A small image classifier, trained from scratch.
Training: soap at rate 0.0031, 14600 steps, batches of 256, held-out accuracy 93%.
Rows from block 9, named by matrix and row number. Each number is 128 + 32 x the weight over its row's rms, rounded and kept within 0 to 255. All counts start at 0. Numbers have three digits each. After the name is the row's rms in percent of the matrix's.
# c3: 3x3 conv (model.blocks.9.c3.weight, 128x128x3x3), inputs 66-76, a 3x3 kernel for each
c3.55 099:128140108127106103130130134152144163110123171114178202080142153147138123132138136150076142158134082111118146173097126118101128084155101153069118116120129187159139115140133128109086159147137096147123094126123143083080154142120090098123119161102131109052130145123171139111154119120110119156176138106
c3.56 096:095121128138110131156130155147072095125132103103161165152116070107149104164159095125123202146110179133089132063090084184090015109110156114078125133164136189198124165154183099121056177149108114141078109143123136139123137114137130096100145141056084103105099092115146146149184167127128146122127135084
c3.57 092:139180124130094135141126070088049114142107132081111142135184106188154120157137137127083119110126082121058179162171086152119114104089157129132162126105138144167134127173157098163158153138125164159073112144113126129121121075134108148164136158115148172140162133145119143127068123162100125116128099139
c3.58 102:113155140142131147127107097154122141012157139097068111149136123141124128157146078127100142118080135146061105138134017185207112081102150127114145154135103113187149113090126082116074128139141167177138082130178171128109140176098164157180061121113142106134140109150157146125152136109114111120118139132
c3.59 113:144110120124107116146140112115124162160097132100145134144150091130120149099122100147119128183068083116162137080202168207107146126135149141091115148166168143109146156070107165118135140052141117119076131141106127080130101083198119137144101132082098140129078123172116071122137085137093112122097135125
c3.60 094:112164165132145159114161183116183141143151074089089108097142045107131094083130130191109093143118131126127160159136126155079150084188167142119096170140161155131113118095135147113092083106104130138149125087118086104156104164167101117129153104155084147096136155144087157126142118093099136126140130111
c3.61 101:126147160166125145082121128127139143107121065196089116123113180115139105120088086079123102094168163067088099092119100093157076146134098110149071140085151138133107134098099147144108118133119127173126157114147137153170117124166109155227068070043119172184067123169101162112085151111138106138118091124
c3.62 105:149141179092085154113090102187116171096154169070102116180103148069116100212201101115097134119115108139103117087110141111133103108091144049117160091129150123145177103145142157137087132101094182119119177173148077072091143125134139138152127127103109139186161113116146128158118111125134117203152116154
c3.63 096:162115110138140149153133143098182115165174122107153159134164127094145131090168119121124140104150072065106074160080152139130116155144115156094142128149132091147134119118101136077135153123128144079159128140160139188185167074174111097166099054088124097082105092204065188134171152146158142174056114042
c3.64 108:206117092132108153146111137117109113093156169129130092147174069141118125108073081139134101161108106135134150099117132175119103141109120147112119123130182126147128145112123149114081128084074085173156169133140139133148128059157085123178138120146126079128161161091136098093144050071080097123123134155
c3.65 098:170170117142132147147129085133110133155161079108122147097077067094183139149154147154108141157113090070117141144128125149162035144127148151161117107117126114079085153147126137114174145145192101148155149089135113093112082116138105119198072146141144132121170146141140145184082139089113102127136146120
c3.66 096:101137179199000163165162168138082154183141137102125144158122113130111146091089173125152161082137171075119126086181098092164081136163160155066062147148196164096162181052063148162118159156136129125150152189190105151087091093134055125176095126112111140121175125099114104032102082114055139096104140105
c3.67 103:141123133133140125133144140167159219149008189140203128128104157184092138143112153177145100144146125153109124150093120089129088160087129155095110125111175082159102113077093175142122163124114102160142134136080174126108157139127036099156111130103072145126188144153194138150119077104104149127162103065
c3.68 098:126114087124129073177113127100076098126156110096096091121143118151078146111107189172129109151152103115173114157131110045108082114099165161132101136157096125149105144132155056087148126149170174152144165109151133107083168134109124108111113135102097135091122103128104152152172121114123092074143071131
c3.69 090:103123084150151138127112108169104129159077113076139116192153066141127134137100118122110157171086201193255155098166090119121096101072053078111102060094107117161161095106130160118137092139115118117122089137097129135154152111165138152125125103169133151117136147147105127115107162121168117123137106147
c3.70 102:153107154099120138106105064099075150107122126093093154156091151138115118105137149129187124132090192139151134121103090166033152152142174178176137106127149151140144188131145100094158136068119139116108173126122210106122107149107144145133099107151154166088118076098137122132147117150117100116119166089
c3.71 090:161151208102138164133147123136163141114099080126173117113085121171145128151066088137125124195103123138135153098096090111153093163116142162237217130019194125138140142122057091119106159161168141184134114159161120149165111136137099151136122129106154088069087112078126092147184120085144109094138120165
c3.72 092:124150083125083112129100133124109116157186151133124158137149096134203173131150147185133093187118129135127157125124109141122162097060106142141086033095158121111129145119150090053240129204160166146196099116158149160108136086076127118095149167097084180241060122186091117064135161143187187096184107124
c3.73 095:125158199109095176091085088142093127119064131146139087119101134093147146171148074108161097121118108123096174153095085055176154137148095089087116085097146163139116090123090128099176093129108152187141134061182092177105112145121153137189096102168113115150140087132107163091125184172126121132122089125
c3.74 095:097151129106108115092137099145149088140161128154163083101109142169153169206169144124122114095122084112167029067095156103166114178126146089094146168123178116111141087163151148163099144169158082103099175104126148126138136151134143036117223210149079118134115136081102123186105132112138128106131168128
c3.75 095:078127150113131141132155072091188075123172163120135142166125052094133133143120137094118144137171110126090094109041150162162112130103089090092145059132146104171162128142138176139178185183145087172057152146161159193160183152119139083189109142157115128140201087186167138176138054122144158133129103114
c3.76 101:091140153093119142184117137124095096137132111123145113139126215142109104130124113115107092143136163170169145179114159160115113099100117123143140141155146101094188137155148157130154197129115213134160079125181090138161136128143143119108090113111181147078128131139077080190158201123149043148119186213
c3.77 094:137111101148118090127064112153145097088137142125096121128137125137110113120119123130120110140146126160152128116118145114129125115133059095129101131121174129135152105102132113175117123149149146115121103106149106111117124082096171131073137121168190231097171090107158068143083138142150072084141143069
c3.78 107:108116103134152126137162091096131173163098160103093127161164111146105117126110163113114070144133125055070065102142153104114112109090131150151163124125112148112081192164090132185101121109153147189179137103110117109123081120157144214175201098146146144123227125201150083131130121129116162156070065084
c3.79 100:135145091153164097147134122131148149120110041136090088145175163135114146145113101135116080128075160130158103018171139144095142061177130168095147137107142120102101115089139080159136054091111142129144124138080103130097188155113097127079189134111140092183153145111118114108077095198089120140134102154
c3.80 119:144140134106155106152143087098097090127171098125117133175125164126113099121146152126128122079154142160161177170142081093120141169077118063099158130111125151147128103073176133053107179045143127113133177167093134128139087097093130138137142115128120119101079107137095086179150081125154147107146138122
c3.81 102:077136134142192136080105110169114131136095097160161131147172119168160149156162192121085140112141086129135081126137154166127167159075082101173171155100143156187153112045051120093130201121117130130139105075110164101200124147084043125164131143163126135111187118140115149111079127132159114104114120123
c3.82 096:122096152132136138153150126126138195104101093189184177076118111081146076150143057109118138175180109141095115151095119213112095150137140165134101154097101157125089086137142138118096126108116139137105122151130141124113084120151111133153096152131172180092166141119086159089107128128129065131141118177
c3.83 098:116126131124130099136108112135103145135142161100118102079080098146103104125123129133203090184128098115152096133109156086102166100129131067156132114140115138110140160126171185143162131092140126118106099134084137171117148120132132113134116082135069169084118157106169117180095124141119172145160150156
c3.84 101:138143101097158155114110148096139164085083135155110144143162123165101114179133138157072164108123194109162210133111133140121063130109190110063126145091079169112098121144082090133162135125110161092062150138137050108150135165217135130094158080132102136139092159100121122039152131111166119139115136135
c3.85 097:124103127148161128101098148179184110080104114111165156182120109140130114140164090108086079133146099070157090192141144123095146114208111163139084107119119146098087121150159102122077079125167130137089116121178126116117140200134158118111089133149146153132176118169088140174094051117111092122125103107
c3.86 102:140129132155134086127147140144063092139141108152120169179123145107116099086108183077049035147115151120172113139101145143090143165152105131122118138168144128150194144063113158155104181084113086121165095101077167102114148135117076118134169163039226194091138103123111129138126146144106117102139115131
c3.87 104:074115147121112153152095083130114101108161134112076137141140144145153152128165105182139130128150138116110115171151104099108183136167125121155089129050121165086159122136144110154103128110137171122157135123125130132145124093120148122102153064121123135191090165103082133080123123143165098148112120125
c3.88 102:101121127139147117118139053161096101207140114050133117121146115046134097158110162133100066106147144121112114235143079102114090107159109138140080166143157146157127186109069174107141095100127152154099135136169106128122136120100133116097184118103144115116147122148115094135087131105131134173121142135
c3.89 098:139118112139142143146138108137141146128122096060119101082099075098160101159114105117140122156120115072137126156109093165145105125151114090099175156081111180138089077117160129088146116110111106108152114074091147122053125135152189148118101161077137140139144118121129194097092086134096097102156152104
c3.90 100:138102111138142094107131125080174150119116144096093122134135092211121183100128090081037157124127087146143149134189121150074096147184158115122167145179149112138139158125087145087091102170140172105133102126149069179152116169152123121172160119085169180156157137128173097141166100105096130100091153102
c3.91 098:125125133161113090127170119116180148097160111098088100178084139148088203132144148114057100153119139157135118120102129146124108086058127146173161068121147173117109161117155148101139104084059155078138054155161086095141129130124109179134133109154096135100126132155126133092148124189168159078147121047
c3.92 119:105115181162091111175119106135143134132125168087140087146099115161082200111103198181111135056099099134159105117099144112155111183160081151151095137137143147145119120110100168104127125105130118108118121185083099170147134168127098128083146106125124149120105145165166164129162121118153125106158120123
c3.93 100:123142131139140169158113095131111214161110167125111122107149136129174145083125094177192064146151149086050129128179112105083068088115165116156082121099110149099097135132183120094052143164214127113079137124124122135105137138142056109132163213089131135132128105176130115162133113177085135156059127079
c3.94 097:109114110144060136116130118164119145101110165086083169113121122139095116128167161100118146123145176177163136118062062109092178097147145132148095122137122109158136109119072109098136119138145113123112140125102169144168164096106124115152170121106093114103112095129136102177141076121135112125176138131
c3.95 094:137120058141135115121172149113090108120118144100138126104126191094107076107110127145135180126150083102122140093151093127071128121153118186177139108115184130107089130122086105113107136122143158160214142124169123113070101184101066135124167119173122141180102175197108102138152128125159186067147091102
c3.96 096:125113115135147129194140147146091084131104078105133149134144179137148120139083122116179086170094097138111178176172131154137075191160084106121131116107168129095083118123132110141137100142074106142147124114117170127157090104149143091109124116124108146066133115117157118107114105157151166236112149095
c3.97 095:149180069143157131109100139129158130102162111074107092132127097134173125071113169148177152121125097157120135127104192116108174130179137156187097177114132142134128128096131090104193078078159140126147129123141177162134098098122160112148148108125195122062182059165121132166092080092137081181140180160
c3.98 098:121133120143168161122163147112148162142113132142133111132102116127081098167125117143120143137114087055098142100136125114148066107131152142147134107107155150136117130142150114136123137133132128078090144150144116136102098168217119106099086153128127123143108143179065163129147158131050175131123145127
c3.99 093:141133124157138157140179128150108064115090138125120091100110137116077133087109161114125066108135110174115100072115159119093085068106126146097147132122116100118172124136123136120104125130099157087130138114175055164163165116127115133121125157148123108100110134137147114130091073115128098085139117080
c3.100 097:110138175108126192122130148176114147150083139139125138134110145122142175115140135174161132151120094099164140108164175185106127192026140110139086136098135170116074080107200124054124099156092147095081093131122114084115123159114162062132133139166140135101146156112145148117134092087141087142087119123
c3.101 092:159117092126117120106125154116161084167157185175076111136106062124107080145139084128173103148121148081074068129099076154071108171180154160175166165153087187121057090115133145114138211204161093148074158162135119105167151130093080147109079120157165145102126120134167183115103160195118129149097099120
c3.102 099:132118147132101146132131115149165133105144137157112102064117131149098158102137183107124167084158179136149118057099125109128127155095162093127056136134106091098140128127080180135132124103129118112162134145090109099141118104173105116119078142172142105155106152134161121110155113140112120142176067133
c3.103 092:104102161088104148113093163154160160141139147150130138097180175128162081140159131171147110197108166112150125138141109120141115153149111108158111139112145144169188158078124175165136103096166106152137118143137135122116113135075130118129075134134170129102129146131156156081126054087135134130139130154
c3.104 091:133132156148139110133182130153065107185134185145151180200116122150128127091156133065128177127122097138099105118143123136091118124107080125098098144083131076151194039166106134143156150162102133112140087133160129132166125096081152127168112095077176125125165122066111150230120123179115132161175158146
c3.105 093:143138111130142136125146137142093141102141119077120156112139150097128159084075126175147098067126097118158126112164141135124148078150178167125093112137142145158111179148158138130126113085109139147174081110145134119142160194152122130106111087123190113175173142144110152107146162166105130203131115130
c3.106 105:159134137120172113117138105116149153140135171145208121159143099145097102119148205202100080096103203185167170148109114082085147101183171061106171099155143099158086102114143131119109169153107147109149144132085128087143123158119105119075093149114115242110136222058143052111090171093180143095147139151
c3.107 087:127118093124168126085138147110128110116143123135106119186187109196137084236164133145153148127133148185131134170118095085132044093100143114121089121126159113142067146119120105090120147164161095103099130118097139117087116134162106108143103137114083160168131169143149144134094123098131148148112045136
c3.108 090:082127103144158133147144147159165137093088052124159108142151125137121152111145142138092215155139150095123080130119164108145236154187215104110080098109121122097142150153137100096115108153161125110203070141208086093144145104100029156131178123165151112054114198106129094069109146112116090122144084116
c3.109 101:158148119096131165133152086155122129148124137179171130104211170125147160125129131121132074157177093122147047097116157145178128119095075157131163104138088110145146120090135073143155135148085141100138083076130111186144129128113112156132167151115124087122115115148129134176103071181122151169107117140
c3.110 099:178133112151132120131113110131154131153111152091152120153114142134142151137157117145120152106131105106078114182110112128125097120148103104157176135093163134088091078113148096105118164077121162127128132105155115069132153110103128161102083148115124080156145122129126113160187199138158167116104094091
c3.111 104:077118128127140099146124127204153066150173183125157160149154142181105143173111137132119090105131110137172110140116145122108150164157170096123147115098141105111112129137149140066118131153109100148110131105179133159209113144150170120162112101127079107135177139177134111191121102084104111123163119168
c3.112 094:106102199084182118108139168127098111067135151116151118098104136134097167134106137110162125144119088157105131082100076125138151103133106135130175167134157164148144159135172205163112161159151136183085138108139078149087141192174124121095097105125092126187150125106064122088125144068127160101106135156
c3.113 097:127151117112138121123121124089097102126096146109082176089127140077111151134128160081119146112140150146119190115184112069113120168100140125117186103144186154207138120108130060141149068080086152145074142091147139127119155172172156172108165159130092109105122099162094156150164151194157155115113145096
c3.114 097:138150135100132144092137143180101076102139131070139081086124110161128138175148135072163128165097134157093163115183160150120117134111077152125072143086109163135127121196136148090196098105177137090124110098142154108093025171112142162094165103132105134155098136127098133116116133129132115127139173102
c3.115 105:130098096135134133143121097161149169127115150139118127179127122171060135083105148177133100141126160106147149142146160100065181160106095153140069129088139130140082184255062129146116090106110173168184146126131130097101129210126110195181107154117113117146032114158072130100125136201140137179080123105
c3.116 096:123122108127115141177155185074216114134158177148146133096176156115142064123080123116121157136093194184113115152138143132112136148146107137121178112132158112107160081099140095064082130064117059109122088127042135176162146132126175160101115186167095079174141094070163107175163137120086127133105133161
c3.117 092:129146097117113151162099104131182127130137094105154106151116183133097103138150064180130081079146122080132144159123145097133098179066030136156098114171151132134124039124125079124095112141127117127131132136098131123118133149094090162139144136114175128101145107133116085149114182189134115169193117131
c3.118 102:108095150142135212091186165118132142144166139133096134046097153100107111087103174104102138158152097107078161108177126189118063125105087103113144160100058074104177124154107151147054110169155117099144141075115107159185139091184097148105133176139126105103158155110168166168184124093124098176192164118