{"dataset": "microscope photos of single blood and bone marrow cells", "horizontal_flip": true, "norm": "batchnorm", "hidden_act": "silu", "depths": [4, 9, 4], "loss": "cross_entropy", "beta2": 0.95, "beta1": 0.9, "shampoo_beta": 0.95, "max_precond_dim": 512, "one_sided": false, "warmup_steps": 730}
Rows from block 8 of a small image classifier, named by matrix and row number. Rows with one number belong to one channel. Each number is 50 + 10 x the weight over its row's rms, rounded and kept within 0 to 99. All counts start at 0.
Before each channel's rows are labels from the 100 images, of 14848, where the channel reaches its highest value: "top examples" is what is common among them; "peak at" is the part of the image that holds the peak. Only what is clearly more common there than usual is listed. The data: microscope photos of single blood and bone marrow cells. In brackets: how many of the 100.
# c3: 3x3 conv (model.blocks.8.c3.weight, 128x128x3x3, each kernel summed), inputs 0-127
# c1: pointwise conv (model.blocks.8.c1.weight, 128x128x1x1), inputs 0-127

top examples: cell type: erythroblast (51)
peak at: centre (71)
c3.32:66 34 45 56 52 67 45 55 57 60 53 53 48 57 36 42 45 70 44 49 41 65 57 44 39 47 64 51 45 68 45 74 63 49 35 51 56 45 55 40 47 69 43 44 45 45 55 41 44 68 56 62 48 59 44 66 56 64 59 42 45 52 43 33 61 33 55 57 36 46 58 78 40 48 44 50 41 28 46 40 59 48 41 48 62 41 45 44 55 49 50 41 57 31 51 42 40 33 38 44 58 51 41 62 40 58 65 51 33 52 45 40 43 44 46 58 47 51 57 40 42 34 39 49 25 46 49 43
c1.32:62 41 41 58 57 56 42 49 57 57 45 42 37 55 47 36 47 73 44 59 36 54 59 45 40 42 71 32 37 66 50 73 53 53 31 50 50 44 50 41 54 64 46 45 37 46 50 38 50 58 51 47 53 56 52 60 58 64 67 52 42 48 54 35 55 41 52 58 45 47 53 73 47 57 45 66 34 30 47 49 54 46 46 51 53 55 46 43 53 42 61 35 43 37 59 46 40 37 34 38 48 66 44 60 39 67 56 44 38 68 48 41 55 53 47 65 50 50 56 34 33 36 38 39 34 43 68 46

top examples: cell type: segmented neutrophil (80); smear: peripheral blood (49)
peak at: centre (71)
c3.122:59 35 46 52 50 37 37 50 51 55 28 51 43 46 31 66 45 36 43 55 59 63 46 32 46 51 38 44 84 49 47 37 45 46 63 47 40 64 44 48 42 56 51 50 56 59 41 37 50 28 44 46 48 68 64 57 23 46 50 57 48 55 39 60 39 38 46 57 43 50 65 47 50 38 51 58 35 46 35 31 67 57 50 62 36 63 47 42 55 41 42 53 40 48 35 50 54 51 46 44 48 49 47 60 46 50 53 36 41 36 58 64 58 59 46 41 54 47 59 52 31 56 65 61 38 46 50 40
c1.122:54 35 50 48 46 40 33 50 40 46 32 56 48 44 32 57 40 35 25 37 66 65 52 43 45 47 42 45 82 58 55 46 45 49 61 44 42 63 41 50 54 61 49 49 35 34 46 47 38 41 53 38 41 57 44 48 21 49 54 53 39 63 38 60 39 43 47 50 28 50 48 40 27 38 47 40 46 50 48 40 56 63 42 50 49 68 30 50 49 46 36 62 42 44 33 49 55 53 46 61 61 48 47 55 55 40 38 38 43 48 53 48 62 47 55 40 36 41 53 51 34 56 50 46 51 58 48 38

top examples: cell type: segmented neutrophil (53)
peak at: centre (54)
c3.63:33 50 52 53 43 40 44 38 60 61 35 64 39 60 58 40 49 69 40 61 48 31 56 48 49 50 48 47 63 43 61 50 59 61 56 48 61 43 38 44 68 33 59 35 50 37 53 45 52 26 43 55 47 51 57 58 47 57 39 60 42 51 64 58 40 46 62 55 48 54 59 45 51 57 70 35 65 40 43 70 44 34 49 47 45 32 43 54 42 37 36 44 54 48 57 55 44 78 40 56 72 48 36 51 77 41 68 51 44 43 57 48 51 45 45 48 59 52 49 34 47 54 49 38 40 47 52 47
c1.63:27 67 54 55 47 37 40 30 55 60 43 62 40 50 66 40 49 61 47 56 49 40 53 43 45 52 45 43 56 48 56 51 48 60 44 58 48 52 45 43 56 52 55 34 48 45 42 43 53 30 48 38 40 59 40 57 49 50 40 61 45 62 58 55 41 64 53 54 37 59 66 58 64 54 67 37 77 39 36 64 48 35 52 53 46 49 53 67 42 36 54 74 57 57 44 55 47 66 42 59 67 54 28 46 63 29 48 51 54 46 50 66 40 51 42 58 60 58 45 35 48 58 51 34 40 47 38 41

top examples: cell type: segmented neutrophil (76); smear: peripheral blood (41)
peak at: centre (69)
c3.120:44 61 57 27 48 63 73 63 50 61 38 34 52 55 31 64 50 57 48 68 62 49 46 64 42 42 46 50 39 55 62 62 50 49 58 54 50 60 45 53 48 73 24 37 62 65 39 52 46 53 50 55 41 48 59 56 46 38 51 49 51 49 50 65 38 52 53 67 51 44 56 42 40 37 51 33 53 34 35 33 68 45 49 52 41 47 43 50 62 58 48 72 42 53 42 47 41 59 50 50 53 50 49 47 46 33 42 36 58 60 46 61 59 30 59 35 45 61 51 49 47 52 59 56 48 44 40 30
c1.120:35 58 44 30 39 63 70 65 56 55 34 38 39 38 32 59 36 59 49 53 77 48 54 56 43 48 49 40 48 65 61 59 40 46 66 64 52 58 49 51 53 54 40 33 49 62 46 46 41 50 40 56 41 40 52 58 30 28 44 50 51 49 54 52 36 65 44 57 47 51 50 47 40 35 39 51 57 37 28 36 80 40 41 50 42 44 54 61 59 52 48 55 39 39 46 42 51 66 49 62 49 53 43 54 45 43 37 39 40 51 52 48 55 39 47 47 41 43 50 38 34 56 44 45 41 39 45 36

top examples: cell type: erythroblast (51)
peak at: centre (63)
c3.101:59 43 57 58 28 54 34 46 57 54 55 45 45 33 61 35 53 60 42 49 50 59 46 51 47 45 43 48 46 52 66 38 71 63 70 62 67 55 51 64 49 35 42 36 40 47 60 21 60 55 62 55 43 57 50 57 38 51 60 36 50 54 58 44 54 39 41 68 33 50 36 41 69 42 51 47 59 37 38 58 41 52 52 53 53 54 56 50 55 55 48 41 60 31 51 53 57 43 39 49 58 56 47 55 47 59 46 45 48 73 37 37 38 57 59 52 37 47 51 49 28 54 30 47 34 32 51 50
c1.101:61 41 53 52 38 69 43 32 56 48 68 34 42 46 49 45 45 50 47 39 36 62 48 30 50 49 38 66 58 50 61 31 79 52 69 51 57 47 46 61 53 43 37 52 44 49 52 37 46 46 45 62 41 52 51 48 36 54 62 34 44 50 49 42 45 37 61 64 37 35 47 42 63 34 48 33 48 51 44 49 38 52 62 66 69 49 61 57 54 50 42 48 55 40 47 47 60 48 49 48 61 28 54 58 57 56 34 40 50 66 44 41 43 38 64 40 45 43 48 47 46 57 31 45 33 37 62 63

top examples: cell type: erythroblast (59)
peak at: centre (63)
c3.31:65 36 44 35 49 30 57 56 45 54 45 49 45 51 36 41 37 45 79 50 46 35 46 40 54 44 50 46 60 63 61 53 67 35 50 41 51 59 40 33 69 63 34 69 53 62 27 52 36 39 60 34 62 43 45 34 61 42 41 65 34 53 41 39 38 41 50 40 52 50 57 56 50 44 61 45 57 54 52 60 45 43 62 51 58 40 56 49 47 53 56 61 53 54 51 57 60 50 61 44 51 50 55 63 57 45 53 46 74 50 48 35 52 32 40 27 67 55 41 45 50 48 43 47 60 50 40 54
c1.31:66 41 53 37 53 29 57 51 30 59 44 46 39 51 38 49 46 50 72 49 50 38 49 39 56 37 50 38 66 71 49 43 56 39 44 53 47 47 42 30 72 65 39 61 49 56 33 51 46 39 68 40 53 33 41 30 66 36 51 56 29 46 48 45 42 35 37 31 58 45 55 49 59 57 63 47 61 55 49 61 34 44 56 55 54 36 53 50 39 40 48 46 49 44 50 54 55 45 62 34 54 59 43 61 54 47 40 46 61 56 53 30 38 43 40 32 58 50 41 46 40 54 50 50 53 40 41 48

top examples: cell type: erythroblast (41)
peak at: centre (41)
c3.116:36 48 55 51 53 52 58 46 50 43 48 38 66 61 50 62 59 36 60 56 48 38 59 60 57 45 42 59 58 44 65 72 46 51 53 53 63 54 62 43 51 33 41 40 44 67 56 51 53 40 48 18 48 58 45 34 49 41 56 47 76 48 36 37 45 39 51 33 46 52 42 51 49 50 51 56 53 57 35 44 43 46 44 35 50 75 45 39 60 46 44 52 37 54 43 46 67 44 61 52 50 67 48 43 67 47 64 52 35 23 39 47 62 55 54 49 54 36 45 49 54 57 47 34 47 34 63 37
c1.116:30 57 55 46 60 47 64 45 56 49 51 35 57 47 60 59 53 38 51 65 52 57 51 68 53 44 50 40 60 48 71 59 38 41 48 50 60 62 61 38 41 38 40 44 36 73 53 45 40 36 43 34 43 57 42 35 44 42 59 35 67 44 45 36 45 35 46 36 54 47 43 52 49 47 60 38 57 57 39 52 29 53 43 47 46 75 38 42 62 41 44 42 38 45 48 45 73 36 58 53 55 59 49 40 59 44 63 39 43 33 38 41 54 55 59 50 30 50 51 52 62 49 41 32 53 38 49 43

top examples: cell type: segmented neutrophil (80)
peak at: centre (52)
c3.24:53 39 49 31 37 45 37 41 48 55 61 45 47 58 52 52 41 49 55 37 36 40 35 36 75 60 34 46 50 42 40 60 42 39 57 35 63 55 53 38 44 48 63 39 46 57 46 47 51 53 54 67 28 45 37 48 53 45 51 65 54 43 61 39 36 55 46 46 39 56 56 51 54 53 49 60 32 59 39 31 77 48 60 60 45 47 45 45 48 52 64 38 49 41 62 49 44 55 65 59 42 40 31 61 53 51 55 50 44 58 37 45 58 39 50 39 48 51 36 77 47 39 36 42 41 65 58 49
c1.24:38 40 45 48 56 44 30 41 55 64 55 61 42 48 54 59 42 51 65 41 34 48 38 37 47 45 39 40 46 41 35 59 37 40 55 31 60 40 55 47 43 47 71 43 54 58 44 50 52 40 65 55 33 44 37 50 37 59 47 57 45 51 53 36 36 58 44 42 41 49 58 53 43 58 48 56 32 54 42 27 61 55 57 57 42 63 49 46 45 49 60 50 41 34 65 60 47 51 75 56 46 46 37 51 50 45 56 55 50 55 40 61 44 46 51 52 49 42 41 91 54 45 43 51 35 72 61 52

top examples: cell type: erythroblast (62)
peak at: centre (58)
c3.89:55 39 51 63 56 71 51 41 54 56 53 42 54 60 57 52 49 44 48 52 50 41 43 65 52 59 46 66 45 39 63 58 27 44 56 54 66 60 31 42 52 45 46 49 30 44 63 53 61 44 31 44 62 51 42 37 65 49 34 45 42 39 45 53 44 65 55 22 53 47 42 45 47 40 51 43 53 36 53 67 43 33 56 44 46 48 33 42 53 64 48 38 42 43 56 43 53 41 56 32 42 72 50 57 49 41 33 35 48 44 43 81 55 46 60 66 38 42 57 42 40 51 50 53 43 43 40 51
c1.89:61 51 50 60 57 68 47 39 59 52 53 45 56 69 53 54 49 42 51 66 49 40 37 57 49 54 41 65 51 37 52 37 47 47 67 45 66 43 46 39 50 44 44 54 31 39 55 45 57 37 39 58 54 66 46 38 54 53 43 43 58 42 59 59 50 56 69 34 42 47 49 40 39 48 63 51 40 44 47 65 38 29 53 34 48 38 39 37 56 38 60 34 46 61 60 51 62 39 59 36 57 77 53 65 49 47 33 36 44 50 51 83 58 43 52 57 46 50 55 43 41 58 44 68 39 41 46 52

top examples: cell type: segmented neutrophil (55)
peak at: centre (59)
c3.16:31 42 54 46 65 64 28 62 61 56 42 37 60 43 42 46 67 47 53 45 40 54 40 60 42 47 37 55 55 53 45 48 48 52 52 67 42 49 38 51 60 61 50 41 58 48 52 33 44 59 74 60 46 51 53 48 43 43 49 55 53 47 45 54 59 37 54 44 40 53 37 63 43 40 54 51 64 44 47 33 65 74 41 54 57 33 48 44 50 69 69 58 48 31 53 48 53 51 49 58 63 38 52 57 52 72 39 59 44 50 46 69 29 50 57 46 58 50 45 54 31 49 63 42 72 49 34 43
c1.16:41 55 55 39 64 57 29 58 60 53 29 41 62 54 32 59 47 42 50 50 36 67 38 55 39 44 44 52 51 49 40 39 42 47 57 65 49 43 37 51 59 46 50 35 73 51 54 46 45 44 58 61 63 41 52 44 52 48 49 54 62 39 54 44 51 40 48 33 38 55 40 55 44 44 53 38 66 43 44 35 53 88 45 51 59 43 51 43 60 65 73 49 46 30 61 53 56 46 54 56 65 46 42 41 45 59 43 49 43 40 55 78 44 44 57 49 37 50 46 58 36 49 60 34 56 53 48 40

top examples: cell type: segmented neutrophil (46); cell type: band neutrophil (27)
peak at: centre (69)
c3.99:47 37 34 50 54 55 41 44 56 50 31 48 60 52 65 55 66 63 40 45 51 42 40 58 46 53 55 50 66 51 50 46 47 70 51 52 48 50 58 68 40 54 61 41 53 65 52 64 54 35 54 48 40 43 46 27 47 39 46 28 51 57 57 49 31 45 67 44 35 49 47 52 28 54 62 38 45 57 45 55 52 44 53 37 42 51 33 48 37 41 44 59 43 38 54 67 47 35 49 89 35 51 43 67 44 52 38 49 53 48 64 59 45 57 62 56 48 35 52 35 39 53 44 54 42 50 51 62
c1.99:51 50 26 49 48 48 55 43 60 45 45 52 59 46 62 46 77 60 39 53 58 45 46 60 30 43 50 58 64 50 46 32 42 73 51 54 64 46 60 60 40 63 65 37 47 64 42 58 49 49 43 44 48 42 47 32 41 32 52 26 50 64 71 44 29 30 64 47 48 48 54 53 22 48 57 43 49 50 47 48 47 45 44 43 45 46 42 48 33 39 42 60 48 33 42 66 45 37 40 65 39 43 48 58 51 44 43 52 54 49 62 54 46 64 43 57 44 44 59 45 42 45 41 47 39 53 59 52